A small contrastive audio-text model, trained from scratch.
Model: 11.2M parameters, log mel input, encoder arch convnext, encoder activation gelu_tanh, encoder num experts 4, encoder layers 12, encoder width 128, text encoder width 320, text encoder layers 10, text encoder norm rmsnorm.
Rows from block 3 of the audio encoder of a small contrastive audio-text model, named by matrix and row number. Rows with one number within an expert belong to one neuron, the router's apart. Each number is 50 + 10 x the weight over its row's rms, rounded and kept within 0 to 99. All counts start at 0. After the name is the row's rms in percent of the matrix's.
Before each expert's rows are labels from the 100 clips, of 14848, where the router gives the expert most weight on average: "loudest" is the band of the loudest frequency at the time of the peak. Only what is clearly more common there than usual is listed. The data: short read English sentences (LibriTTS-R).
# router: router (encoder.blocks.3.mlp.router.weight, 4x128), inputs 0-127
# up: expert up (encoder.blocks.3.mlp.up, 4x64x128), inputs 0-127
# down: expert down (encoder.blocks.3.mlp.down, 4x128x64, transposed), outputs 0-127

# expert 0
loudest: 500 to 1000 Hz
router.0 102:55 56 44 76 45 41 61 56 59 39 65 42 55 47 56 62 51 64 44 57 56 52 26 49 65 52 43 58 39 60 49 50 54 54 46 53 46 38 44 49 24 26 42 47 42 38 59 39 58 57 67 49 58 60 54 40 51 51 42 40 61 60 50 55 59 54 59 41 21 48 31 51 44 58 52 51 69 49 54 52 55 47 65 70 33 50 44 48 52 40 53 45 58 67 64 39 49 71 59 53 32 36 59 51 56 45 57 59 55 44 34 51 46 41 57 42 41 47 48 44 54 55 49 48 72 45 51 64
up.0 112:50 50 50 50 37 59 42 61 55 39 50 50 58 59 50 50 64 42 50 50 40 50 50 50 50 74 50 50 43 50 50 50 41 50 50 50 50 34 50 50 50 50 50 50 27 50 39 50 50 50 50 50 50 50 99 32 50 50 50 50 41 50 71 50 50 64 50 50 50 87 50 64 50 50 50 50 50 50 50 50 50 21 50 50 35 50 50 50 50 61 64 82 50 50 50 50 50 50 50 50 50 50 50 50 50 50 50 33 65 50 50 57 50 50 50 59 50 69 33 50 45 50 50 50 50 50 50 15
down.0 127:50 55 42 63 50 50 50 39 50 36 62 50 39 69 50 50 50 50 50 37 50 50 50 50 35 50 50 50 50 50 62 50 63 50 50 50 50 66 29 50 50 50 50 50 50 16 45 50 50 63 50 50 50 50 50 56 50 50 50 28 50 28 50 41 50 50 50 50 86 70 30 46 50 50 50 50 50 57 25 50 50 50 68 66 50 50 50 50 22 50 50 81 50 50 50 50 69 50 50 54 40 50 63 50 28 68 50 50 50 50 21 54 50 50 50 50 50 50 50 50 50 50 40 50 50 50 38 44
up.1 092:50 32 50 33 44 83 50 58 38 27 65 50 73 50 50 50 43 50 26 28 34 50 50 50 50 50 31 50 36 50 50 50 67 50 50 50 50 50 50 50 50 50 50 32 50 50 50 50 50 50 50 50 67 50 50 50 50 50 39 67 50 50 50 65 50 50 50 50 50 50 50 54 68 50 50 34 50 50 50 50 50 50 50 50 50 50 50 50 50 74 50 50 50 34 50 50 50 50 68 67 71 50 50 50 50 50 70 50 59 50 50 70 50 50 50 50 50 61 50 50 46 37 70 50 72 50 25 19
down.1 091:50 50 50 64 50 50 50 50 50 67 28 50 31 50 32 50 50 43 50 21 50 50 50 54 50 50 77 50 50 41 50 50 50 50 62 72 33 50 50 50 50 18 50 34 50 41 50 50 50 50 43 50 83 50 59 50 50 50 50 50 50 31 50 50 50 50 50 35 50 60 33 50 13 50 50 50 50 50 50 50 71 50 70 30 50 50 50 50 50 50 50 50 50 50 50 36 50 50 50 50 50 50 58 50 42 50 50 63 50 60 25 50 50 73 50 50 31 35 50 50 50 50 50 50 59 50 50 50
up.2 097:50 50 67 50 50 50 39 50 50 50 29 33 50 50 78 41 50 50 19 50 38 50 50 50 50 73 50 50 50 50 50 66 34 34 50 50 50 63 45 50 40 50 50 59 42 50 35 60 50 59 50 42 50 50 50 50 50 50 50 77 50 19 50 50 62 50 50 50 50 50 50 69 50 34 50 50 69 50 50 50 29 29 22 50 50 50 50 50 37 50 50 50 50 50 50 65 50 31 77 27 50 50 50 37 50 58 50 50 69 50 50 50 50 39 50 50 50 67 50 50 50 50 50 50 50 50 50 50
down.2 099:57 50 50 50 50 50 50 50 50 50 69 50 50 50 50 28 50 39 50 50 50 50 50 69 50 50 71 67 50 50 50 50 50 50 75 50 45 50 50 50 50 50 50 27 29 37 50 50 50 50 50 63 50 50 50 50 50 75 61 75 50 50 50 50 50 50 50 50 61 40 50 21 50 50 50 50 50 50 24 36 32 57 20 50 33 50 50 50 34 50 50 50 35 38 65 50 50 50 50 33 50 27 50 50 71 50 50 50 59 38 50 50 50 62 50 50 32 50 50 50 50 28 26 50 50 50 50 50
up.3 149:48 50 50 50 50 50 33 50 50 50 50 65 33 50 50 50 42 50 80 36 50 63 40 33 29 50 50 50 50 50 50 50 50 27 61 50 80 50 55 58 83 50 39 50 50 50 50 50 44 70 50 50 19 62 62 50 50 50 73 50 42 50 50 50 50 50 50 50 50 50 50 50 50 50 37 50 37 50 48 50 50 25 50 37 37 68 50 72 50 38 63 50 43 50 57 50 61 35 50 50 50 50 50 50 50 50 50 29 50 59 56 50 46 75 42 50 50 50 50 50 50 50 50 50 33 50 67 50
down.3 135:35 67 50 50 50 50 50 63 37 87 31 50 20 50 50 50 50 50 40 50 50 31 46 41 31 60 50 56 26 34 50 50 33 74 58 50 75 50 66 50 43 50 61 50 37 50 50 50 50 38 50 50 50 50 55 55 50 50 50 42 43 50 50 50 50 50 50 50 50 50 50 50 50 50 50 50 50 67 50 42 65 50 35 50 58 50 50 66 50 44 50 31 63 38 50 70 67 61 17 50 57 50 50 50 41 50 50 67 59 50 50 50 55 68 31 50 50 50 50 50 50 50 50 50 50 47 50 50
up.4 103:58 50 50 50 50 50 50 50 83 50 67 31 50 40 50 50 54 50 70 50 50 67 38 50 66 50 50 50 50 50 16 39 56 50 27 50 64 37 50 50 50 57 23 50 50 50 50 39 50 60 50 50 50 50 69 41 50 50 50 50 50 50 50 50 50 43 29 32 50 85 50 50 60 50 50 50 50 50 38 50 50 50 50 43 50 50 50 77 50 33 41 50 50 50 50 50 61 50 82 68 50 56 50 57 39 63 61 50 50 50 50 63 50 50 50 50 50 61 62 50 50 50 50 50 57 37 50 59
down.4 106:50 50 50 43 50 50 50 50 50 50 50 50 50 50 50 37 50 57 19 50 50 50 50 50 45 50 43 50 29 60 50 50 50 81 26 33 61 50 38 34 50 50 50 35 50 50 50 50 67 50 50 50 34 50 31 50 50 50 50 50 50 50 50 33 63 64 50 50 50 50 27 50 56 50 50 50 50 50 50 50 50 50 50 50 68 50 38 50 50 50 50 50 50 65 39 23 41 50 50 33 50 50 50 64 50 50 33 38 50 50 65 81 50 39 50 16 50 50 50 40 50 50 35 26 50 50 32 50
up.5 073:50 50 50 50 50 27 57 83 50 50 50 50 50 50 50 50 50 50 50 50 50 19 68 50 50 50 50 31 50 50 50 50 50 30 60 50 34 28 41 50 50 50 50 50 04 50 50 50 50 50 50 39 50 50 32 50 50 50 38 50 50 50 50 41 50 50 50 50 50 50 50 50 50 50 63 69 50 50 50 50 50 50 78 35 50 50 50 50 50 73 50 50 50 50 36 50 29 36 50 50 50 50 66 50 50 50 50 50 50 50 70 50 79 50 50 50 50 50 50 50 72 50 50 50 50 69 50 63
down.5 071:50 50 50 50 50 50 50 50 50 50 50 50 50 50 50 66 50 50 50 50 50 50 50 50 36 36 50 50 50 50 50 50 50 23 50 50 05 50 50 50 50 50 50 50 07 28 50 50 50 50 50 50 50 50 60 50 50 50 25 50 50 36 29 50 33 50 50 50 50 50 50 50 50 50 75 50 50 50 50 50 50 67 67 50 50 50 50 50 46 50 50 50 50 50 50 50 88 50 50 50 59 50 50 50 50 72 41 41 50 50 50 50 50 50 63 50 33 50 50 50 50 24 50 50 50 50 19 50
up.6 089:50 50 50 50 50 50 50 50 50 50 50 50 50 50 50 50 75 50 50 27 50 50 50 50 69 65 29 50 30 67 50 50 50 50 65 50 50 75 82 50 50 50 50 50 50 50 50 50 50 50 50 29 50 50 35 73 50 50 50 42 50 50 50 50 30 50 44 36 50 22 50 50 99 50 50 43 50 50 50 50 36 71 28 50 50 50 50 50 50 50 50 50 50 50 50 50 50 50 50 75 50 50 50 50 50 50 50 50 50 50 60 50 50 50 37 50 50 63 50 50 37 34 50 50 50 65 50 50
down.6 098:53 50 55 50 50 50 50 74 50 50 50 50 42 29 50 50 50 50 50 50 50 22 45 50 50 50 61 50 50 50 39 50 50 50 50 50 32 50 50 66 44 50 50 50 50 50 50 50 50 50 75 50 50 50 50 50 50 72 50 50 34 22 50 50 50 50 50 70 50 23 50 50 16 57 50 50 50 50 50 50 50 50 12 24 21 66 50 50 50 50 50 37 50 50 50 50 50 50 50 62 50 50 50 50 50 50 56 50 50 58 68 50 50 50 50 50 67 20 50 50 50 50 50 50 50 50 68 50
up.7 078:65 50 50 50 50 21 50 73 93 21 50 50 50 76 50 50 71 50 50 50 50 69 50 50 70 50 35 50 66 50 50 38 50 50 50 50 50 50 50 50 50 50 35 50 60 50 37 50 50 79 50 50 50 50 50 50 50 50 50 34 63 66 50 50 50 50 50 50 50 50 41 50 18 50 38 69 50 50 50 50 50 50 50 50 50 43 50 50 50 50 50 50 50 50 50 34 50 68 50 50 52 50 50 50 50 50 50 50 33 31 50 50 50 50 40 72 55 50 50 67 50 50 50 50 50 50 50 66
down.7 081:50 50 50 50 50 50 73 50 25 50 50 50 50 50 50 50 50 80 50 50 39 50 50 50 33 41 50 50 50 50 50 26 50 80 50 50 50 50 32 50 50 50 61 61 27 50 50 50 50 50 50 50 50 50 50 50 50 50 50 50 50 50 72 34 29 50 50 50 50 62 68 50 73 50 60 50 50 29 50 50 50 50 50 50 50 50 50 59 35 50 50 68 50 50 50 50 71 50 50 50 50 50 50 33 50 50 50 50 64 50 50 35 50 50 69 20 50 70 50 50 50 50 76 50 50 27 50 70

# expert 2
loudest: 4000 to 8000 Hz
router.2 103:53 24 59 48 47 66 48 38 46 53 36 52 54 52 55 28 46 44 50 24 51 43 64 58 51 49 56 45 36 67 55 54 39 52 50 48 59 66 49 46 53 50 44 45 54 42 44 63 49 49 48 43 60 34 56 62 47 53 50 45 40 63 41 51 26 40 52 54 71 47 57 42 72 45 46 47 48 50 42 53 51 66 29 20 67 70 50 51 60 63 38 62 39 42 40 68 70 52 59 46 67 55 56 49 45 60 56 60 52 43 65 49 35 44 51 55 59 53 45 47 54 54 53 50 40 51 52 38
up.0 098:50 68 29 55 50 60 38 69 67 33 23 50 50 50 57 35 50 50 50 50 50 50 50 50 50 50 50 50 50 50 42 50 34 32 50 50 50 50 72 50 35 50 50 50 50 26 22 50 50 50 50 50 33 50 42 36 50 60 50 50 50 50 65 50 42 41 64 50 50 50 50 78 50 35 50 50 58 50 66 50 50 50 50 50 43 50 50 61 50 32 50 50 50 50 26 29 50 59 50 21 50 50 50 31 50 50 50 50 50 50 50 50 50 50 50 68 50 50 79 29 50 50 50 50 50 50 50 50
down.0 076:50 50 39 50 50 50 50 50 50 50 50 38 38 23 82 70 50 50 50 50 50 24 50 50 50 50 31 50 50 50 50 50 50 50 03 50 50 50 50 50 50 50 37 50 50 21 50 50 50 50 50 50 57 50 50 32 50 50 50 50 50 50 22 50 50 50 50 50 50 50 50 50 50 50 50 50 50 71 50 50 50 75 50 36 50 50 48 50 50 50 50 50 50 50 50 50 50 66 22 50 50 50 50 82 44 50 50 33 65 50 50 50 50 70 50 73 50 50 50 50 41 50 45 50 50 50 50 50
up.1 111:55 50 50 53 50 39 50 50 50 50 50 36 81 50 50 50 75 50 59 50 50 42 29 50 50 50 50 50 50 50 50 50 58 68 50 50 50 50 50 50 57 50 50 50 33 75 69 50 50 63 50 50 59 50 50 37 50 68 36 50 50 50 61 50 50 50 50 50 50 50 05 50 50 62 50 50 50 50 50 50 50 50 50 47 50 50 63 41 50 50 24 50 40 50 43 50 50 09 67 50 49 50 28 50 30 69 50 50 50 50 50 50 50 33 68 50 68 50 50 50 50 61 50 50 54 50 50 50
down.1 119:78 50 50 50 78 50 50 50 37 64 44 50 39 50 50 62 50 50 50 50 59 33 50 57 50 50 50 50 50 70 34 50 50 50 69 63 68 50 50 50 50 50 50 50 50 56 63 60 17 50 65 50 50 50 50 39 67 50 50 61 50 50 76 50 50 50 50 40 50 65 71 50 38 50 43 50 50 50 91 50 50 50 50 50 36 50 50 50 50 50 48 50 50 50 50 74 50 61 50 50 50 50 66 50 50 50 50 50 33 50 50 50 27 50 50 50 53 50 61 50 50 50 50 62 50 26 64 50
up.2 099:50 50 36 50 50 60 50 66 50 50 50 50 50 50 53 44 33 50 18 38 25 63 37 50 50 50 50 34 50 50 50 50 50 32 50 50 50 50 50 50 43 50 61 76 50 50 50 42 50 62 57 35 50 50 50 40 50 50 50 25 50 67 57 33 50 50 50 50 20 81 50 50 50 50 50 50 50 50 50 50 50 23 75 50 50 38 38 50 39 50 50 50 50 50 34 50 50 70 50 58 67 50 50 50 50 50 50 35 50 50 50 73 33 50 50 50 50 33 66 50 50 50 50 50 68 50 50 50
down.2 082:50 35 21 50 50 50 50 50 50 50 30 50 24 50 50 65 50 50 50 24 50 50 45 64 50 50 50 50 50 50 50 50 50 50 17 28 57 50 50 50 31 50 38 50 50 50 50 50 50 50 41 50 50 50 50 27 50 50 50 50 70 50 50 50 50 50 50 50 50 50 50 50 50 50 50 50 50 50 50 50 50 50 10 31 50 50 50 50 30 34 50 50 50 50 50 24 26 50 50 50 50 50 50 22 50 50 50 50 50 50 21 50 32 50 50 31 50 50 50 60 50 50 35 50 50 50 50 50
up.3 099:50 83 40 50 50 50 50 50 50 50 50 50 50 50 63 34 50 62 31 50 50 50 61 50 50 50 50 50 68 50 50 50 50 44 50 50 50 23 50 50 50 33 50 77 38 50 50 50 50 53 72 50 34 50 59 50 50 34 50 50 50 50 50 50 50 50 50 50 50 69 50 58 50 50 50 50 87 50 50 50 50 50 59 50 34 23 50 64 50 50 73 36 50 50 50 50 41 54 50 50 50 50 72 50 50 24 25 50 23 50 50 50 50 50 50 50 50 29 50 70 50 50 50 50 50 50 50 50
down.3 092:75 50 50 50 50 50 50 68 50 67 64 50 50 64 50 50 74 50 50 50 50 50 50 50 50 64 50 50 50 50 50 50 50 50 50 50 61 50 50 50 50 50 50 66 50 50 50 50 50 50 50 71 50 33 24 36 50 38 50 30 50 50 83 50 50 50 50 32 50 50 50 50 50 50 50 50 50 50 76 50 25 50 31 28 50 50 50 50 50 30 50 50 50 50 62 71 50 68 50 50 87 50 50 50 50 50 50 75 50 64 38 50 50 50 50 50 50 50 50 50 50 50 50 50 50 28 62 50
up.4 079:50 50 50 50 50 50 62 50 50 50 50 61 50 50 37 50 50 50 50 50 50 81 50 50 50 50 50 50 50 43 50 50 50 50 50 63 50 50 50 72 50 66 50 70 50 50 50 50 50 50 50 50 67 50 50 37 50 75 30 72 64 50 50 50 50 50 27 50 50 50 50 50 50 31 50 45 50 50 50 50 50 50 64 45 22 50 50 50 50 50 50 63 50 50 15 50 50 30 50 50 68 50 50 25 50 50 50 50 50 50 50 38 50 76 68 50 50 50 50 50 50 32 67 50 18 50 50 72
down.4 071:26 25 27 50 50 50 50 50 50 50 50 50 50 50 50 50 50 50 50 50 50 50 50 50 50 38 50 50 50 60 50 50 50 50 50 50 33 50 50 50 50 50 50 50 50 50 50 50 50 71 29 50 50 50 50 69 64 50 50 13 50 50 50 50 50 50 50 50 50 50 31 50 50 50 50 50 50 50 50 72 37 50 50 50 88 50 50 86 50 11 50 65 61 50 50 50 50 50 50 50 50 50 50 50 50 50 19 50 50 50 50 81 40 50 50 50 50 50 50 50 50 50 50 50 50 50 50 50
up.5 114:62 81 18 50 50 50 50 50 50 37 50 68 50 50 70 31 50 50 36 66 50 50 50 39 50 50 50 50 64 50 50 50 50 50 42 50 50 37 32 50 50 50 50 64 50 50 50 50 50 50 71 50 50 50 50 35 62 50 76 33 50 58 50 50 50 50 50 42 50 82 66 50 50 50 50 50 50 50 50 50 56 50 50 63 50 36 39 50 50 50 64 50 64 50 50 40 50 81 34 50 50 50 50 29 42 50 50 50 34 50 66 50 26 50 50 50 40 50 63 50 62 50 50 50 50 50 50 28
down.5 122:72 37 50 50 40 25 50 50 50 60 62 50 65 50 69 50 50 50 66 35 50 50 50 76 26 50 78 50 50 50 50 34 50 65 50 54 56 44 50 50 50 50 50 64 64 34 50 50 36 29 40 56 50 50 50 37 69 50 50 50 50 50 64 50 37 50 50 60 50 50 50 50 50 62 50 71 50 50 73 50 50 61 34 50 50 50 50 50 24 50 50 50 50 41 50 63 42 80 50 50 50 50 50 61 58 50 69 50 64 50 21 50 50 50 50 50 50 50 50 50 50 50 50 50 50 50 59 59
up.6 061:50 50 50 50 50 50 50 62 50 39 50 50 79 50 50 50 50 50 50 50 50 50 50 67 64 50 50 50 50 50 50 50 33 50 50 50 50 50 68 50 50 50 50 50 50 50 11 50 50 59 50 50 50 50 50 50 50 50 50 50 50 50 50 77 50 50 50 50 50 50 21 50 50 36 50 50 50 50 92 50 50 50 50 50 50 50 50 78 50 50 50 50 50 50 28 06 65 50 61 36 50 50 50 50 50 50 50 21 50 50 50 57 50 50 28 63 50 50 50 50 58 50 50 62 50 50 50 50
down.6 064:25 50 34 50 50 50 50 56 50 50 50 50 16 50 50 70 50 50 35 50 50 50 50 50 23 69 50 50 50 50 50 50 50 50 06 50 50 50 50 39 50 79 29 50 50 50 50 50 50 50 50 50 50 50 50 36 40 50 50 50 50 50 50 50 50 50 50 50 50 50 50 50 50 50 39 50 50 50 24 50 50 50 50 50 38 50 50 50 50 50 50 50 50 50 50 50 50 50 22 50 50 50 50 50 50 50 38 50 50 40 35 50 50 50 50 50 20 14 50 50 50 50 50 50 50 50 20 50
up.7 100:50 50 50 35 50 39 50 29 50 50 33 50 66 67 50 50 36 65 46 50 38 50 74 50 50 50 50 50 50 46 50 50 50 50 50 38 50 66 50 30 50 31 50 50 50 36 50 68 50 50 50 70 50 50 50 50 50 50 50 50 50 25 37 57 54 50 26 50 66 50 50 50 50 50 50 50 39 35 50 50 50 81 50 50 65 50 50 50 59 50 50 50 50 26 50 60 50 43 50 50 35 72 50 50 50 50 50 50 29 71 50 50 50 33 50 50 24 50 50 74 50 50 66 50 32 64 50 50
down.7 099:50 50 50 50 38 50 62 36 50 50 72 50 50 67 50 34 50 50 50 41 50 82 50 34 50 50 50 50 50 50 50 50 50 50 61 50 50 50 50 50 50 71 50 50 50 36 50 50 50 50 50 43 50 50 50 50 50 50 50 50 81 50 34 50 50 33 33 29 81 50 50 50 50 50 45 50 41 66 35 33 50 50 39 50 36 42 50 50 55 67 50 50 65 50 50 50 40 50 50 50 50 61 50 50 50 50 50 50 50 50 50 16 50 50 73 22 50 43 42 50 31 50 73 50 50 35 50 35

# expert 3
loudest: 250 to 500 Hz
router.3 102:58 45 39 28 57 69 64 53 48 62 46 59 52 47 48 51 51 37 47 67 49 55 48 39 42 47 48 53 74 24 38 48 57 60 49 55 49 45 60 48 64 71 58 64 58 63 64 48 47 46 40 56 48 55 44 44 52 57 62 66 54 23 43 48 73 31 36 53 58 50 61 53 39 53 59 53 38 59 57 47 51 44 59 56 35 29 56 52 39 37 45 40 67 47 53 44 22 31 42 49 55 56 40 56 38 56 37 45 57 56 51 50 63 52 48 57 41 46 51 46 55 48 47 44 41 38 43 42
up.0 120:50 32 50 70 50 27 50 50 84 40 50 50 45 50 50 50 60 50 50 50 50 50 50 50 50 50 50 50 24 50 50 50 50 50 42 50 42 50 50 50 50 33 50 30 50 50 50 36 38 68 50 26 50 38 40 28 50 33 50 30 50 50 50 50 66 50 50 50 50 50 50 50 50 58 50 79 40 28 44 50 50 50 50 50 58 68 50 50 59 50 41 29 43 58 23 50 50 64 50 50 16 50 66 50 50 50 50 64 50 50 50 50 50 50 50 67 50 66 50 50 50 50 50 50 50 41 50 50
down.0 125:26 39 29 50 50 50 50 25 73 50 62 50 63 50 61 57 50 25 57 50 50 63 17 25 50 50 32 50 50 50 50 50 50 50 50 50 50 50 50 50 23 50 50 50 50 60 38 50 50 68 54 50 50 50 50 50 50 75 50 50 50 77 41 50 60 77 50 50 50 42 50 50 50 50 50 50 50 50 43 50 50 50 45 39 32 50 50 50 50 66 50 50 50 55 50 50 50 50 50 31 50 28 50 60 50 75 50 50 29 65 50 50 50 39 50 50 50 50 50 50 50 50 31 55 50 50 50 50
up.1 085:50 50 64 50 50 50 50 50 42 50 50 27 92 50 20 50 50 50 50 50 39 50 50 50 50 50 50 50 50 50 50 50 50 72 50 81 60 19 50 50 14 50 50 50 74 29 50 50 50 50 50 50 50 68 50 27 50 50 35 50 25 50 50 50 29 50 33 50 50 50 50 50 63 50 50 50 50 50 50 50 50 50 50 50 50 50 50 59 50 50 50 50 50 50 65 50 50 50 61 50 50 31 50 50 50 40 50 50 50 50 42 66 50 29 50 50 50 50 50 50 50 50 50 50 50 50 50 61
down.1 098:50 50 70 50 72 50 50 50 50 50 66 33 22 50 32 36 73 33 50 50 50 50 50 50 50 50 50 50 50 26 50 70 50 50 61 50 50 50 50 50 29 50 50 77 50 50 50 50 50 42 50 50 50 50 50 50 50 50 50 78 50 50 50 50 50 60 26 34 50 50 50 66 45 50 50 50 50 50 65 50 50 50 50 50 50 50 50 26 50 50 50 76 39 50 50 66 50 50 50 50 50 38 54 50 50 50 50 50 50 50 83 50 50 87 50 50 65 45 50 65 50 50 50 50 50 50 50 50
up.2 067:64 50 50 50 50 50 50 50 50 37 67 50 50 50 50 32 72 50 50 65 34 25 50 50 50 50 26 50 71 50 50 31 50 50 50 50 50 22 50 35 72 50 25 68 29 50 50 75 64 60 23 50 50 50 43 25 50 50 50 50 74 50 50 50 50 50 50 50 50 50 50 50 50 50 50 50 50 46 50 50 50 50 50 50 50 32 66 66 50 50 50 50 82 50 50 50 50 50 50 77 50 50 50 50 50 50 50 50 50 50 50 50 50 50 50 50 50 29 50 50 50 50 50 50 50 50 50 50
down.2 084:50 60 50 66 50 50 50 50 27 50 50 50 50 50 58 50 50 18 50 78 50 50 50 50 50 66 50 50 50 50 50 61 76 50 29 50 50 50 50 50 80 50 50 50 50 50 50 49 50 36 50 50 50 50 50 50 50 50 50 50 50 50 50 50 50 50 50 50 50 36 50 40 50 50 50 50 50 72 50 50 73 31 62 72 42 50 62 50 31 41 50 50 50 69 70 50 66 39 50 56 50 44 39 50 50 32 50 27 50 50 50 50 50 50 45 38 50 59 25 50 88 50 50 50 50 50 50 39
up.3 091:76 75 34 50 50 74 50 50 50 20 44 50 50 50 72 50 50 50 50 50 50 50 60 50 50 50 71 50 50 36 37 50 50 65 22 37 50 63 50 31 50 50 50 50 79 50 50 50 50 50 50 50 50 50 50 50 50 50 50 50 50 50 50 50 50 50 33 50 64 63 56 19 50 45 50 50 67 47 63 50 50 58 42 50 50 50 50 50 50 33 50 50 64 50 50 50 50 35 50 50 50 50 50 50 28 71 50 50 50 50 50 50 50 61 50 41 26 50 50 31 50 50 45 50 50 41 50 25
down.3 073:50 50 50 50 50 50 50 50 50 61 70 21 64 50 41 39 44 50 50 50 65 50 31 41 50 50 34 50 50 36 50 50 50 50 50 50 59 50 69 68 50 32 50 50 77 50 50 50 50 50 50 50 50 50 50 32 29 30 50 35 50 50 50 35 50 50 34 62 28 50 50 50 50 59 61 50 50 65 50 50 50 50 24 50 25 50 50 50 32 50 50 50 50 50 50 68 24 50 50 50 76 28 50 50 50 50 50 38 50 40 50 50 50 35 28 50 64 50 59 50 50 50 50 50 50 50 50 64
up.4 086:50 50 50 50 61 50 50 50 50 50 50 50 16 50 50 50 32 50 64 50 50 50 64 50 50 39 50 50 50 50 73 50 36 50 62 50 50 37 50 79 50 50 50 50 50 50 50 50 50 50 50 50 50 50 50 61 38 50 50 50 25 42 50 50 21 50 69 50 50 50 50 72 72 50 35 50 77 50 50 50 69 50 42 50 50 50 50 50 50 50 50 50 27 50 50 50 50 50 50 50 50 50 78 50 50 50 50 50 22 50 59 65 50 85 50 50 50 50 50 50 50 50 72 50 50 65 50 50
down.4 100:45 60 50 50 18 50 35 36 50 31 56 50 95 50 50 50 50 50 50 50 50 50 50 50 50 37 62 50 63 40 50 50 50 50 57 50 50 23 50 66 50 62 50 62 41 50 63 50 56 29 50 50 50 59 43 50 50 50 50 50 50 50 50 50 50 50 50 64 50 50 50 69 33 50 50 50 50 36 67 50 25 58 50 50 50 50 29 50 50 50 50 69 50 50 51 50 50 45 83 50 50 65 59 50 50 69 50 63 50 50 50 50 37 22 62 50 50 50 50 50 50 50 40 62 50 50 50 50
up.5 082:50 50 50 50 65 50 50 50 57 04 50 50 65 50 36 50 50 50 50 50 50 50 50 50 70 50 50 50 35 50 50 76 50 50 35 50 50 50 68 50 50 50 50 50 50 50 50 25 58 50 50 50 50 63 50 50 50 50 50 50 50 50 50 50 50 50 50 50 50 50 50 50 50 32 50 50 42 25 50 50 50 50 50 50 77 50 50 50 50 50 50 50 50 28 22 50 50 73 64 28 17 50 26 50 50 50 50 50 50 50 54 50 65 45 77 64 50 50 50 50 50 43 50 50 50 38 50 50
down.5 069:50 50 39 50 73 50 50 50 50 50 50 50 17 28 50 50 50 50 31 50 50 50 32 20 50 50 50 50 50 62 50 50 50 50 50 63 50 50 54 50 25 50 50 50 50 50 50 50 50 50 50 50 50 50 50 50 50 50 50 50 50 65 71 50 50 68 50 50 50 50 50 50 50 70 50 50 43 50 50 50 50 50 05 50 25 50 50 50 50 50 50 33 50 50 50 50 50 50 12 50 66 44 50 50 50 50 50 50 50 65 50 50 28 50 29 35 50 50 50 50 50 50 50 50 37 70 50 50
up.6 095:50 15 50 50 50 50 19 50 65 64 69 50 15 67 50 74 50 50 69 50 50 50 31 41 50 50 37 50 50 50 50 62 29 50 50 50 50 28 50 50 62 50 26 50 50 50 44 50 50 50 50 50 61 50 50 50 50 50 50 50 50 50 50 60 50 50 50 50 33 50 50 50 66 50 50 66 50 68 28 50 50 50 50 23 50 71 66 50 50 50 54 74 50 50 50 50 50 50 50 50 50 50 50 50 50 50 50 44 50 61 50 50 50 66 50 50 50 50 50 50 71 50 67 50 57 50 50 50
down.6 100:50 50 50 50 26 50 50 50 50 42 50 50 80 50 50 50 50 50 39 50 50 50 50 96 59 25 50 50 50 29 50 50 50 50 50 50 50 50 50 50 81 35 50 50 50 50 71 50 50 50 50 50 32 50 50 50 50 50 50 50 50 50 28 61 50 50 68 50 50 50 10 50 50 50 50 50 76 50 65 50 31 50 50 50 65 50 33 50 50 50 50 50 50 50 50 50 50 50 50 50 32 50 50 50 50 50 50 50 68 33 50 50 50 46 50 41 50 50 32 50 50 50 50 50 50 67 50 50
up.7 106:38 62 50 50 50 50 50 50 50 50 50 50 50 50 62 50 50 50 36 50 50 76 31 50 50 50 37 50 38 65 38 40 63 50 50 50 50 64 50 50 50 68 43 67 50 66 50 50 42 50 34 50 50 71 66 57 50 50 50 50 50 38 50 42 50 50 50 58 50 50 22 50 50 50 42 50 50 38 50 50 50 36 22 50 50 50 50 62 25 50 67 50 50 50 66 50 50 32 63 50 44 50 50 61 30 50 50 64 50 19 75 50 62 32 50 65 50 50 50 26 50 69 58 50 50 44 50 50
down.7 100:22 50 50 56 50 50 50 62 50 50 50 50 31 50 77 50 50 50 50 50 50 50 50 50 50 50 64 50 50 50 50 50 26 76 50 67 63 50 67 35 50 50 50 50 65 32 50 50 50 27 50 41 50 34 50 50 33 50 34 50 50 69 70 50 50 50 48 50 62 50 77 50 50 40 50 64 34 68 50 50 50 50 41 50 50 63 59 50 37 50 31 50 38 50 50 50 50 50 50 72 50 68 36 50 63 41 50 50 77 50 50 50 50 50 50 50 50 50 50 38 50 50 73 39 50 50 50 50